config = dict(
    arch='conformer',
    model='CTC audio transcriber',
    dataset='short read English sentences (LibriTTS-R)',
    train_examples=26041,
    input='waveform_16khz',
    tokenizer='word',
    vocab_size=5132,
    norm='layernorm',
    hidden_act='gelu',
    mlp_ratio=3,
    head_dim=16,
    fused_qkv=True,
    qk_norm=False,
    inner_norm=False,
    wave_strides=[5, 2, 2, 2, 2, 2],
    subsampling=2,
    layers=6,
    width=160,
    positions='sincos',
    kernel_size=15,
    init='kaiming_normal',
    residual_init='scaled_by_depth',
    optimizer='muon',
    muon_scale='original',
    learning_rate=0.037,
    momentum=0.9,
    nesterov=True,
    orthogonalizer='polar_express',
    adamw_lr_other_params=0.0012,
    max_grad_norm=0.5,
    cautious_weight_decay=True,
    max_steps=5300,
    batch_size=128,
    epochs=26.1,
    lr_schedule='wsd',
    decay_fraction=0.2,
    final_lr_fraction=0,
    warmup_steps=260,
    weight_decay=0.05,
    adamw_weight_decay_other_params=0.05,
)
Rows from block 3 of a small CTC audio transcriber, named by matrix and row number. Rows with one number belong to one neuron. Each number is 128 + 24 x the weight over its row's rms, rounded and kept within 0 to 255. All counts start at 0. Numbers have three digits each.
After each neuron's rows are labels from the 100 clips, of 14976, where the neuron reaches its highest value: "responds to" is what is common among them. Only what is clearly more common there than usual is listed. The data: short read English sentences (LibriTTS-R). In brackets: how many of the 100, against the usual share in percent.
# fc1: first MLP up (model.blocks.3.ff1.fc1.weight, 480x160), inputs 0-79
# fc2: first MLP down (model.blocks.3.ff1.fc2.weight, 160x480, transposed), outputs 0-79

fc1.159:135129123161142097147128142128165132110143114153131160098127118087139072133052113133126131107120118159118127160133096139136161134167122149109134130084102149150137189135153157111156114076130142087151096136131108133154099176154169118112103121
fc2.159:138168146115084104111114116157113115135112101122139107151114146116129136139098139089160093128172107116123128114134179161133106149178103133119123086139178111158112144120146135118101142130107152132074142113131141141123150115135164116081109133
responds to: the word "the" (54 vs 24.9)

fc1.441:123116118125106141107157128149167139137103145114138127151127122130086063120158169116158111105119120153163130120115107122133128139171103112134070152091085156135141131102139162142098103138127142118135127131144099106138185093152139113143112147
fc2.441:137137169149123150147135130109149126156134104132109145128135126131157127130108149100168120129127150118147115139120118155129128105120121146094143155139139114152111120137093159132114148103123107143097120126120107063117140121105119135151110138
responds to: the word "the" (90 vs 24.9)

fc1.69:111127101111105175170181111135104109155163110117126110106121153146098097097108123118136098145126146155090137144149149152136187110137115109167107123106068144156175131173163100134115135124099148112075154132147102124106135155130116104146110148
fc2.69:148121120132081117151092101137142124145113154118108133098173130133107117099110133152168119122133107137138112116102128164114137035128107132133115149081144139113143176156140123155101110087162117129149122091079108135119124132125133119127121149
responds to: the word "was" (29 vs 9.6)

fc1.185:113131165116138174131101121136130154132138142095138176139160136194113144129116128083137128062087108138128137131098134095140132139115126133138129146139120145157146095100138136130151173124132148166091189110123102114102102140151134121165164116
fc2.185:121094116123130108152128127158157075108124113167119167119103128147132157114161149119134140101097115165130173132177138094092083136126126100124106123079087089097109103158126142158101167148124112116150153161145107130074157099140095165148127125
responds to: the word "and" (27 vs 10.5)

fc1.359:153131125148086146121129137123146135139143160119118097126141122121143137119148159093137123133162118124109108108090162107121125146129073161107126135134120110135164143119182069118150090160127122103158116102107117126111143137117151180124147143
fc2.359:143096103132151137150154152134136138121145136140146142144155115150128098067134140145117149151124077112076122112130101127125115133117073182161105125158122142103144112102154101098133115142117166099179108122121215118128129141114140151150096140
responds to: the word "not" (32 vs 6.2)

fc1.149:129118134156142096132155159114126101139119120117114110084155119138100103124111166116155097121138143126152139140122139162167159118122122126146158068106144097161145176148106109107097122133146132148133138147116139124151144109137129113083142121
fc2.149:121126115110130117163112113120109130122135121137134092101130163098109165126167159146081144089111118123131127123111127142152096093133160133081160128098111163147138133161081134123103160150111136104105138149143128106182112113151144133106109096
responds to: voice: female (82 vs 54)

fc1.150:180102112097114140113154109105140125145109099169139155074118120140139138135123154148148124065158197140158130117095138105120092147146112113138123130114135140152136135149120131108059119138111134159126166146110106107132149163096131113142083112
fc2.150:155110143124126158080125154114141116141145100107095144117149115132103135134137134132155120124116104143140152132107089147135136111143148134129079122102105127150140146155098173166095085163148167149134121163133159146108122132172142114127149120
responds to: the word "you" (48 vs 15); the word "she" (25 vs 5.5)

fc1.39:129132089088054127152118121104175146091114140154137156122101147171088100131104139116144125159119179115057095115169112145112144154171138097068188141152117139107153164153141152146102118100132139136105137101151101122081124142093136122158124106
fc2.39:078156083112106085146127111121172088113152128138136136124080135120089137105162184144135116116120122086089128112084112139134124117149104123130095144114126114089148127118101114158161152084156122131185139163104125147067116130114097139117124180
responds to: the word "i" (88 vs 18.5)

fc1.76:099147125113149103129115111102115157163128118104133104126151138132150123083147089094124149139132122133134121103080136154122120159107129111127193113136149080137131140106111161098157174126127108112147140139113157119128130148111115119143115153
fc2.76:149113120129131161137122132124139092133141110124101086120144159087110138137115151144113114086153079171153160120087129142092132141113107164139192083112118163139144118136121132131145106126105106138100162151156135129146105213143094147135139088
responds to: the word "and" (31 vs 10.5)

fc1.308:165100077110104104106152103156135093141140132156113124139141084113155113138111117157146120128145125145118105116132167120102126138133125107146079118138100125135147213092135157112118180162136096103121125132152132123103098114154127085127152143
fc2.308:141118103106084180108152150101140127135127136122144111117130131150171086131163132160108113148176098151114059123095147113112114114122088173143143098129090167102127146148148130117096128125100113142109154129142148149127114118132173164109127142
responds to: voice: male (76 vs 46); the word "you" (37 vs 15)

fc1.58:114142122125117147127105107113166131142165122120135124121142114153117095106101101091126123158103119146125114097136114124165143146176094149137107128076132120162157146090145175141092110122108133128103111162083100126139126111122137151204097135
fc2.58:140113117171137072119128140165161122123124116164134113140127120109101129112161111082157087121120136161134162124107151146115120124117143114134153146160117117100125108148121116186097167101136133175144110117139103139080137124103119105161161082
responds to: voice: male (75 vs 46)

fc1.328:153127118199149127141114126113116165161159137099130109127120133135123137189101104080119149109106121132127139106158139161103148093137126176114092124131146149146114118122143099123129124139170088147141130204144131180141100103088117147111071113
fc2.328:127115143145143120160167111180122132093125132067180163111091144129148173130138125099161156155109130133133125114134095083126135099124141123116111164113115134144171126055158099107141087154194095114109133153098132171133091124119111121155094102
responds to: the word "of" (40 vs 9.6); the word "have" (27 vs 4.4)

fc1.462:131109127169102140092113158103158139112083130105112114114119124163099087140086110100182156162062113127150106124113127167166134121087127127139149132133135135097107142113128115113127166153140167105123145135113112115120114132116140107097106119
fc2.462:131100115159114108145140165125085147128112122119107138101109099101074091143136135146142079135095120143147079141129132138139103119190109108124191101119146157118113140149149121109127144110147174176139124149135106125136191122117064093114135145
responds to: the word "what" (32 vs 5)

fc1.440:131143116139060169103163137136124112093128104124144120122118107135138136163158126124127139150165097115074070129121115120131115078127092097169135154166135129110145156111132119134134160128130175154165174127130151144122108172125141150116093095
fc2.440:132136061123066153142114136114146109173094119142155123111152126156167112140141145117136117138119143134122110139159104143118127134109138152111106174179116160118125127127121157116157127114105129155155111129125138105097155125143150152085139121
responds to: the word "you" (76 vs 15)

fc1.404:075106110106109121120139142112109106118135146165095136139106140146190114103119085165109129128150155130072091128134125109096145118087137114140060137142110112092130128114151122164091090126135131066167122111102140140138153126127142133100133135
fc2.404:090087157080114110157147159123122141108136098115115116158156118145098090154135156114117136169142160099100148132171111107089158161106162127148161158119140102101128172124102191152111086132153102140113125135087132085124143130100102129102174116
responds to: the word "it" (37 vs 12.2); the word "is" (26 vs 8.1)

fc1.307:088113113134090116129127136143156111082134128125158138079115134191129138133087128099137124081181168167156155102151110126127086121140112101114101108174115131140113105136161117120114167126141163095130173115101121127134155119132092108157148142
fc2.307:113168116085123128106173128116114136124129128082127135110156143189145135126066134144140117147123123102134147153136138170110163162092126162128120110120150108121077147136163136141119140158169108081147132151155090167082094104141117131141117143
responds to: voice: male (72 vs 46)

fc1.37:160140105112076108097126141149147125126141148130128169090157137124046146122138155100141104108137138133107116148105081182106154133161131148137133167091144146121127136097166138126106110140124112129136120117122157113109128104108123135126128141
fc2.37:101140120153113070113112122169121147100137130131130145114154141156134121139129165083149082129117149082122094129133155162142113132130131135148152154169133090140124087111112133100138136141156114125163137094113131098093123092107096190154157165
responds to: the word "the" (92 vs 24.9)

fc1.390:095111084128128141126139139070096158125146145143141149088129129082155192097086134161119133092172119139149106112116115138130171122102130150131137158156102104123159128119155125088134089117136146118120158087155116141108172126102127133152129124
fc2.390:144124165128099130161123136160089103105139127160121123069130111073102166073120103151111122081111110090138108130117110136123158121114145133124127145149109128120111122140090148184118171124110117135143111081160113126153190090071144132126146153
responds to: the word "was" (41 vs 9.6)

fc1.11:106132111068127148117132151053145092099110178110154113133159143148134110145098151101150118103124171106133141131125123120147127124125128117126110155123092139130122116139125125109112140126157140090092122139144077141107133134105169154125085132
fc2.11:140120096137099131100142115142130106195149204102125095141134125147144095151129147115116129078102149112099126154116140136159160186137114118138146147167114078121120112130098140084151149131122163117113147142103100099091117110129129168155116152
responds to: the word "the" (86 vs 24.9)

fc1.63:134093132126112166125168143130121192102157132100097177113130178120163134100095117126150098127141152135138137177136124151144134098102124144128089095128097120140129160134115128127135130173117083104084155107082145147134173120137090144144136142
fc2.63:079143132117055144183094168152126107147124140133136126102108141163141088100157101133118130147176108162147099118152173147150145123143121104148128126099093145145100164098138122143114137155122141110129075052144184111136143146096130158130148143
responds to: the word "be" (28 vs 4.5)

fc1.50:149119107121119137186127129150103122177150072138114122135121141126101125101131157162102155127152096156143125147138112113168132130156129094119145122115153131120138172147223106155140153121118123086083122086107114134155162139162132159131107137
fc2.50:135160104136150129096142121142137142138138131142104115133149116142129143124121123105134107141159109111183146106112126134138130120120133152149134127094160122176136095081089133180108112123095124131137153105141118132116144145099101124139117151
responds to: the word "be" (25 vs 4.5)

fc1.360:130115140119114136143126131120168163097138148100132135090091075149175103161128139101131116108136123111134106097151140105151127098211170126155122147112156131139119190130110093128104091133153141100101134163133149121085130112128117142102115095
fc2.360:096085179146067111094138155084128093107108136100130134123096127169103149098123131110153166153116121165146132132118168130156133153126125152162141133152116144084128122162139143146127139151082117122128092100131153108121121084142136162127128080
responds to: the word "and" (33 vs 10.5)

fc1.316:158116083101108157108136129120125110176135113132121132072143101153098151139150130107123127126133138122124117169132114142093131091114129109155078133150079128131127118100109095120086124121125147157155094172132125150100134151140132119117104089
fc2.316:135120138130084143110108100144146158162139114107132110116163116182121135131125163139095140126138110155111115148133060121153128070132134146130113161146128119087138162092064148158131181144130163134167115159104141108108149117142147158093142125
responds to: voice: female (81 vs 54); the word "you" (71 vs 15)

fc1.443:124074126150130156127095161087136113149150134124109148086129120099123140120119086128170145108158104124159135136083130150109108107137132098152159140160103127106144116204144120131102138145153166151110157114132130105101134166107081121126134109
fc2.443:182150121111113139123144120154123129101151165147076087077112101089110139121122098138152128137103122106090062161106116101155149134098102135144137127136127142070148130142147107153159114097103130155143097144134113153111152131114130146161163119
responds to: the word "was" (51 vs 9.6)

fc1.457:150083133135160142134146156134111099150138111099127134159122144117113136136156108138151082105137101140109155150139152063146141142116134151123109108132118099116132146125137131169170121111125190104117113117124150137139168123127071142113102114
fc2.457:179083177146146115101162131137135117117163130084175103111091148114114150104128135131094128123134145145172147143118137150168128129104115117098135099110134151115083099135135128139135116135065116095133103122128133145138123121127094106121120102
responds to: the word "was" (38 vs 9.6)

fc1.88:139078170128104146114144158093142159143151077164143132120105092140122137085149131155133108131172136109141152135095129166122153145159119122135104131102137194142122124157077136178097126124126164106106161139121142119149135113134077117117150113
fc2.88:115099118138093105106087109137133135144136140130099151121126084156130128143176122122163146141158125109172093163080117109195117111142124152160122112109100091118125102141124156144116108149105123177121127090151167130125166128108110185129130135
responds to: the word "was" (32 vs 9.6)

fc1.213:099091155124136097115141085085131169107132133109134154110095106145143143123174103113104111128110107131141146120145149157154118147140160123109099122127110166099144144102085122117152124147131095103125150154121132063113144138094133133139109136
fc2.213:143135138147120128175139100120144137180129089116156122107128134131154112094167140176130130127083138148174134100179103124084113100143158085132058110131161091132105155155101081132139126160143120098114129127138138109119147151124091110141130103
responds to: the word "me" (31 vs 4.9)

fc1.66:128161141109127123132132105159115141120108080127141104135156126104138130085144137188122098140135062192153171094144134172118117108117136133083157144158173070156123143137133122118149141109097120147140119092141118119134135140127091160182154085
fc2.66:140110108096124119103117088097131118146176127160121102127153116198141117121108119171131133103111103138129158154176153162153172113094132132105090171180141112132103133119128098139128126160119180105127166100134138115077105092105156106131111111
responds to: voice: female (84 vs 54)

fc1.71:083148120153142130131153153092127115159142131152125144099178118114144106151132139125138108130106119126111115144129108091091099123163154122133127116190129109147110142148167173147121136130111119155127082118124123143085092087138112122083080131
fc2.71:141139111143118174126135161176142105130097132123167132117135099151085139167135141124128085163142106134100163112123104126127140048120124130158113165127089127105148133109127156087106135137131122184126124141114118158096111053151131135136105093
responds to: voice: male (76 vs 46); the word "you" (40 vs 15)

fc1.327:104093117124180113169136110192168148122140100169132096116088118093138120154079150140116101136142089109148132155177149133171111091169119120111077137117129139154121119137080158143099133142134120127150126144140143124102143169112152160113131130
fc2.327:094119155122079147164116150072113137148134127107152149169142141141127112092151115131116156132122092156139132141122146121107166107141133106172119107118154085152115162119121122135139139155090107158144126105111150140146124136108131094086101117
responds to: the word "be" (29 vs 4.5)

fc1.336:099107146137104138152083098138125129131160126124130141118127154124137132087098120139156202146137087138107120131157135118130109121118100096111127126126119106119115125157135109110104126178134120113131161165119124158130192094146118142133105107
fc2.336:152147118073137159171117103180080154120138164101144146116131117126065153099125152120179135134102113102167149134166082157104119168135130173133116109131133126123086092120113150129110126109126078147108139137100111112140158119141127116131103156
responds to: the word "but" (31 vs 4.6)

fc1.243:122128118181144114115119149112128144122113138155122098115122125146116160206111095069143114129118123135164148097110145153118154143118139133114102168134176111140109112132167115121137112109113123136116177141125152127141122096104123124151107077
fc2.243:137098115117147126125130129132094134112118140096171163142166100125162120153168167111148138131116105126122143110100104071174129065127147128107106157101090120120175134101132089147152083162159116106129142135147150159144123115092133131137127119
responds to: the word "of" (44 vs 9.6)

fc1.172:128115110130132081161122152137156139128143109117124116113104100143160083123106140142148130124145118118125131122125088132120117130149135095147077138135129149135131098090127157123171113148143117121153141116148127096123135176126115109126156140
fc2.172:134141145151108109164131111170111130102147140161135065108098113064157113043140139094121142155129119114142103135132142125131132116149148104108125149126127122151112118115111092157155083131135129104136140112108120117131140150120099091151112055
responds to: the word "me" (49 vs 4.9)

fc1.13:196129112178134127132161102159133124136108151124168089137118144109125156122139136134141144112143109105092130087157135114168116078134155108121133141143109152117164175118165102103167124121187120112081144128110100097123165126164113126142136057
fc2.13:125095144162113116127103144139128128143127081133146138124103127103147160120149145106075182145152147151125145119145135126146121072100122167095150113150090142178130063127131138118090108129151120091127142137097106119133107111152136110095124142
responds to: the word "of" (25 vs 9.6)

fc1.54:163128158127083124127149131131148115107139136155161119152139121115104147063106117105156146115145081160109083173154150120147121106104125104154116124105142147133138116124152116105138140143151100147112093148176109126155128137128142109109148104
fc2.54:167132104154096134169132116139115118105157170102095155127087166161122111102110142177123113146169138142129096104113164134147127113144127138125132096107104110155161117120091130129160096120149098148072161129153115141131140105086123119158113150
responds to: the word "and" (33 vs 10.5)

fc1.427:152111151130122122125161124152168132091111157135135115148066121155155141139130136132137114127107104168116130129109114121152068130155185149095112099106146163141131155127168140089131145126171111096100132151139109128131109076116126131113134130
fc2.427:108134139104100133143109142108174114150148152137129097150116136141136163088131125106112127100141139120134159123136119155107069158125138156142122087131135123146150099113137175126132123122127138150156115152168104141120123064148113173149144129
responds to: the word "and" (32 vs 10.5)

fc1.423:164133158097149090105102121162108124115131168137133139123168123108138101132066132130101141111128156160124162118126118097142143131140127133149127098124122108165135152106105136114140119116095145138110136121119126138159139121118113083131136144
fc2.423:151125115112136120080121154143134099124138096175142086099141151131141126098134146165136129128091145118117089158097135078089127092149122164143058103129131128142136126134147127143127127150088135160103123094117135173133067145100125127083113160
responds to: voice: male (74 vs 46); the word "you" (38 vs 15); the word "he" (31 vs 11.3)

fc1.24:132105095132194136120110154107133170136123150092138147167108132140121103145162094141134070114104078125092155141092102118158111182120127120092109141125129108165117127144164135141152151123147139127095095117155135153129123076163128159176120133
fc2.24:151096164169144142146114133098112133150130117113142169141116142097134165077150134117117122141168119143150134142152104077138102190142121136103143139143133095131115129178121110172077146138056148126141138157138104171121101125143094098126158119
responds to: the word "to" (38 vs 14.5)

fc1.362:070134133116125123187140157151103126117117105136117119132130150141108129143139144147138124139109125073111130130147112142130153135122171113067118109105138089093100154121113154143128134143114126088112145121135114086145151079130176108140147097
fc2.362:116122158091100102161108164172102140120146129131108126083133097137121160161155132166111130119139120109162140138133096133141146145109145153130104174150151094077126132151111164159126131125105104141131139086118125105104124087131133164148200134
responds to: the word "i" (38 vs 18.5)

fc1.205:155131128107153114160125108116120148147120120142122110146059098113117119182108151122123153128154119130142142139111119136148128123131114082141085103157145137165121104158141151088174113175103133131131119134120135131151121166102100130126135144
fc2.205:122114139132160167162153123127093121131130111137160136166175166163159116089148114116104131131158089105136144123136133129104112128135134097134124085123145074152116185106107103130143147097147158138181147108115123111117133164134111116105102101
responds to: the word "me" (39 vs 4.9)

fc1.18:105143169143156176130118108144119096130149140108112125144136138150120108131135140083131125087104104105125135128098122092166110133146156145176109088130096149191113081129133116132216167119134123139127142143116107177132136135120119154129113077
fc2.18:134119135147117114138132141149124108107156111164126153127122117107142160114166142120121141136078133173121173142176132083073137127088099143121134129110099127140103096099141148171138149149145121135122131147143162133095181079176116118164139126
responds to: the word "and" (35 vs 10.5)

fc1.280:137163102123098127130118116129131135102124146128090096127115114116115111128106132089145127116105081182169120108116148151142153117155132171113146185081140172132124158141192079131106121137138152166137136107123128174133118118085137121118118079
fc2.280:136105136119078068105191165148121139144139144096114125109124105157101086140116153145165141150127135128122143165136113106137139099125139170132125082128108162120165128082145099129117117135162126159136118142117120146145147103107088136134119150
responds to: the word "of" (28 vs 9.6)

fc1.317:131115117105130105126115163129125140126152140155127144146105184138098139127108163147123107148116072136123096123093128119187133127131090106108143133163168127095172101128132134161112118111091159126160144161149119118132117120104124120122134098
fc2.317:125149115125128155160141115133142139093134092149138116131117122145138124125118134102125120136137146106121120102114150144064104130153125129140065130115111121131146093084099103140145114112160145131109120152142139156143080138067136154136105110
responds to: the word "but" (32 vs 4.6)

fc1.420:104103134132059121086087111142143130144109104162110118139112126115141148121121160106119145127124098107132122114149114138139146144105106082164119105144143133130125155182159145120068155103102133120139167195137134131144137138144117146132111107
fc2.420:150175078124131147173107111119112125087151167127137162143119109133086136089129128120157192147087122111123127097170131199102123145111111168155123136102129129121111097146102158156129105095127090151152135121101100139151120128138094122133134122
responds to: the word "i" (63 vs 18.5)

fc1.424:130134101149095151115108190142139141170130124136111121052112151123086145112128118139150084153146093113184153119100148136149153146183141142126103156118129124140114109155118132110152118084112132148121127115120172084081163132100130125179109136
fc2.424:107110101130119135090091096090108121185157116138158120104152116115113102125095148139127092140147108103154113114114145166130148089136144160127152156129108109094153161118140103168118164157146154118158130092147107082098163102097112152057141122
responds to: the word "was" (42 vs 9.6); the word "to" (35 vs 14.5); the word "he" (32 vs 11.3)

fc1.244:151112086110138085120150110156109129100148110158147121122180147166108144149098168112085111124104068099124125140143111160155141160123110118132154117131133161114157123138139091131095154146139130129165106136139132125119073121169118099102182118
fc2.244:106130118177110134151106113122127176119108100197108145133122095132081124116097134127140132151154151090125122118161147148082130125149105130107110131138151147139135110130130131132153144108199113166134132136176111155133128141137107146123117140
responds to: the word "i" (53 vs 18.5)

fc1.128:141130112151133130089105153122137169091131147126115120121114111124160135184096139095120162116093152154150139111098155141173097157154105153133105117117146124116099122108150093109116141121148164150150126127142164141133132076064169141159138120
fc2.128:129087160133102090109115168138101145109106173115125110123127122100156147165145111096169125113089115143068160068123127090165124089141128137072136123149132107095172130132161094091167125128137113132112116123112136144130132137126126137102125123
responds to: the word "of" (60 vs 9.6)

fc1.479:159110139127114152170118132111143100106090103135123090123154105102141124109101110149136149118119145080075118118126108125133124147090141116175154101143116144108117088143135101148107095112106164138121134082161116106119145130120115150122125124
fc2.479:167125082148142108139127134089080128093131106118134114119131119098154155131198142121086110141109097085131137152094150123153152164123176146105167135120133172123105092148120087127136130154131135110142142109113109131115071125147114196114106140
responds to: voice: female (97 vs 54)

fc1.55:160139108102153130124130105151129164148124124130129129119095136157148164140163089104187116152142120133148120137144121127122135139109126107126114122135110088125104147127130119111117143152131073131098148125147083085133139114156112146103137109
fc2.55:109164164142114151110127170082150159146176104147135112170088131110179139137125140134126181108111131108132120142142105166146070130099128117141116159124155136127112151149163134146077142150120110105116091144147119081098110101173149109140095142
responds to: the word "i" (41 vs 18.5)

fc1.158:116138072112122163099092132143125147101073123104162150139127120152164091167082120101135149166100128110101120159137139122116133071194090139164103112110147114093150142116098110112116113110163131117137132131129135129125128129145120149188101157
fc2.158:144127160080105148121119165122152107171101152116079098165105115150121106150151165121133147167137198122142082159196142134131164133091119067123138129146131083135161120136117083127110141166111142122116137127099134152103151157150103132120087134
responds to: the word "you" (33 vs 15)

fc1.355:120151121125169138151128134136135149110128131127172111137127127122161105124122107141110090081144133138143110078063131114127146171045124109134123115147125086108149067123098141130131141148090120141117113122146155131096086118125137134127144133
fc2.355:144081105154136155134155156084143136104136135121118102145129167114118157144160117159067105160126153119084123160119142099101142173071128142112124115119147104152127128150104134127111152103116136146120134104120123136116151148133112134124146149
responds to: voice: female (93 vs 54)

fc1.197:123150138141141099134149147128159108112118167118116164077108114133099146114130130089113139128088119097186160108136106134139095141156104095175128121131139130155075104170118168141168135121142110102153141108124172112151154148132127106126148102
fc2.197:144152151098157120115149122109179092109130142139118136168123102098125122143094152139090078147134158173132130114153132094128131119108173106149112122154107147106130141132172149141159149138086104173140126160123107129138120115129145097130118075
responds to: the word "and" (27 vs 10.5)

fc1.220:119109148139104146118155147162188122130077154161139112119060110115134135130137122108168119089120074139158117104099096082114164110163121140065151157133162101162144137108138113155176142141132116087124094152138148102124136070145108164132127126
fc2.220:118088157143088163185139137162106122120114139146113097142125093138125163121144139121101128162148154102125118112125130128132148116148136126080118139087143096138158103147191137090148141137090089153099114159157088105093143126127094078106122142
responds to: the word "i" (67 vs 18.5)

fc1.189:134150152116100143116139095115154084106124123122126125125143093160107112128132137115138161143164111122057113125134122105178130110113112124139151122125123138110108145124139077090118164118152127124087155151121107206119097139140118099093148101
fc2.189:132140096161097117070119165117155128123122144128131152172096147150143091138168142154131140118129129136153129151127121121107150118124142166095102126154119166156104142081127136131141143113113110156114129130131125105112114143147092137106147155
responds to: the word "you" (65 vs 15)

fc1.113:154086110151099152130148124115132083080157145158166091132134074174164138141129175144103150170132103121065099092127151127112146123111146137159096164176100119126157111123125104100115138113156132103118101147093154126098069111133095101122089119
fc2.113:131148139099120195117102146097137156150099110128145105113100132109132106107133141126132149132124130172130158163169116155107124111119114143117114152169116147116136132108086127123116161111130129119155120123108107128110131136164075133114153116
responds to: the word "you" (70 vs 15)

fc1.323:143154114152156106112075109124161110132166126141146108112093115095129135125120131126095145134085126107123107169074143127193111153146114146111156114147188140103109083123124103163096144140125119128118142138094114088122160130135164121115190105
fc2.323:120124099109154096140130093147138122128104114139181136179099145097137129130081117096156142122105124110145134112119094106172156118135121109121114115117129128111118118129173138094138130151102123073158122090080114094092168156081129126123140116
responds to: the word "it" (42 vs 12.2)

fc1.296:141129117116112111116092130114133151131131148126124102122138159172153086098113168130126151148112134120114148133074134134149134148134121133150152151142150124090148145178143167131185123116077095134120160139142114089111100113101148098132092123
fc2.296:146087135119168110163147172141081114151114117142150092097157124121128131113149112128141137143147138124131124108126081140104123136146131110134136174138153112123148142175109081095145096125109175166131173137122133177145121100110121110143151118
responds to: the word "to" (36 vs 14.5)

fc1.247:119139152134160117180128142122138120144128090090123113125126123113171160118100172124223108149121162128115134134167107164155113127147125108158129059123145112125118110111165145104122115098128141143135106138117107096153118134095129138136145152
fc2.247:110153159150112108127120131151129129125137151108124109147140110075125093140164113133107145156156111152117104126099172146127126176166133098136154144124133116135131116115171095159137106135105099131162146123122130149108062132159116128098121134
responds to: the word "in" (26 vs 6.6)

fc1.153:151150105136147091150129113163157150153163135093126109116145144133148122108142122132139109146122087171113066136090096164123097144118138105076130082121130122111128090084109098105159127155101120153123121137139082141166111128108127114129129139
fc2.153:149109142141112127154119127146111109142131119122122122141132111104148115133126146156132112111148093169121130139130176155109118152161086121127149079097098120111137129175088177120157118121156118136104172137121145114118113155123120153149125090
responds to: the word "not" (29 vs 6.2)

fc1.166:135145153142095109144144161088126152106121141109159152132110102153122150146061125074137134063169153144112134122160098170144114056114111115161121148132133121169082145139142166115077171115111102131126165122102109132096159119136132116143117123
fc2.166:087136150086113136129122129145120119091104105094148144112137103174118136101105146105142165112114085124118111151099128176103182166131120078125104122115124179120101124131147143150116108136115112082136145141159147166104112113146095157154138180
responds to: the word "i" (47 vs 18.5)

fc1.448:097119123099100129109120089122189148150096124162148099122096127144122164073118123100143142123112113112181105126155103141115155116123150140132121150116137127124108127144129131125159131165149150152116159109119140124133107144109128132127144143
fc2.448:153148111110150143104145139097094101145139122144136142111116125139110080090102127145137109132123158081134149148131136141156127102105130160152129122117140083208109144120108117139117155137113138114144136105130111115110169083135129105092178169
responds to: the word "to" (56 vs 14.5); the word "be" (42 vs 4.5)

fc1.228:157143116128138158124137109127138130115131138148090152134126133106142149120120131141138088137139115115117055138130133084105084060055129140106101085120120118148159185098144154131140146153075089082114091123108179173154116136138112104123094122
fc2.228:134144094124140190116143179156122111140096075134108146110122141101127144139127103136109119129121107131107098137111133122073097136140120146151130110067083146118131205129110154138110135087135119162130139096117114134150147145114140126099109143
responds to: voice: male (71 vs 46)

fc1.67:138112117126145109115142085105128119097128183146119131132140115120121115101143143159157135109109149153087160147157133123128132133106094110112143115172141109109165114111150144143139118109126144131119099131145182142117162121120124120139133150
fc2.67:132156148165116114158130113117126077132180113103143110139121109153132123114139131165174143142146136174137145116115122108082142149141138121089147128114137112154122133116124160167143096088105118084141120170168139116124138139116090106155105097
responds to: the word "was" (25 vs 9.6)

fc1.366:141118122143157087110143092089140116108140099124154104089112146111151121159093124109127157127079169122091092121135100107138144161136130086125132121150177149103126132119117078153101111051117100120126149131114145096133116105134175132136146105
fc2.366:142114173093134138144096103118096130162066117113166123146118108102139154177131086126154156099112139137112148102088117069094166165167106140135089138126161125102118171158173129110087154119135119100116111148130135111104119177112112146091159156
responds to: the word "it" (31 vs 12.2); the word "but" (30 vs 4.6)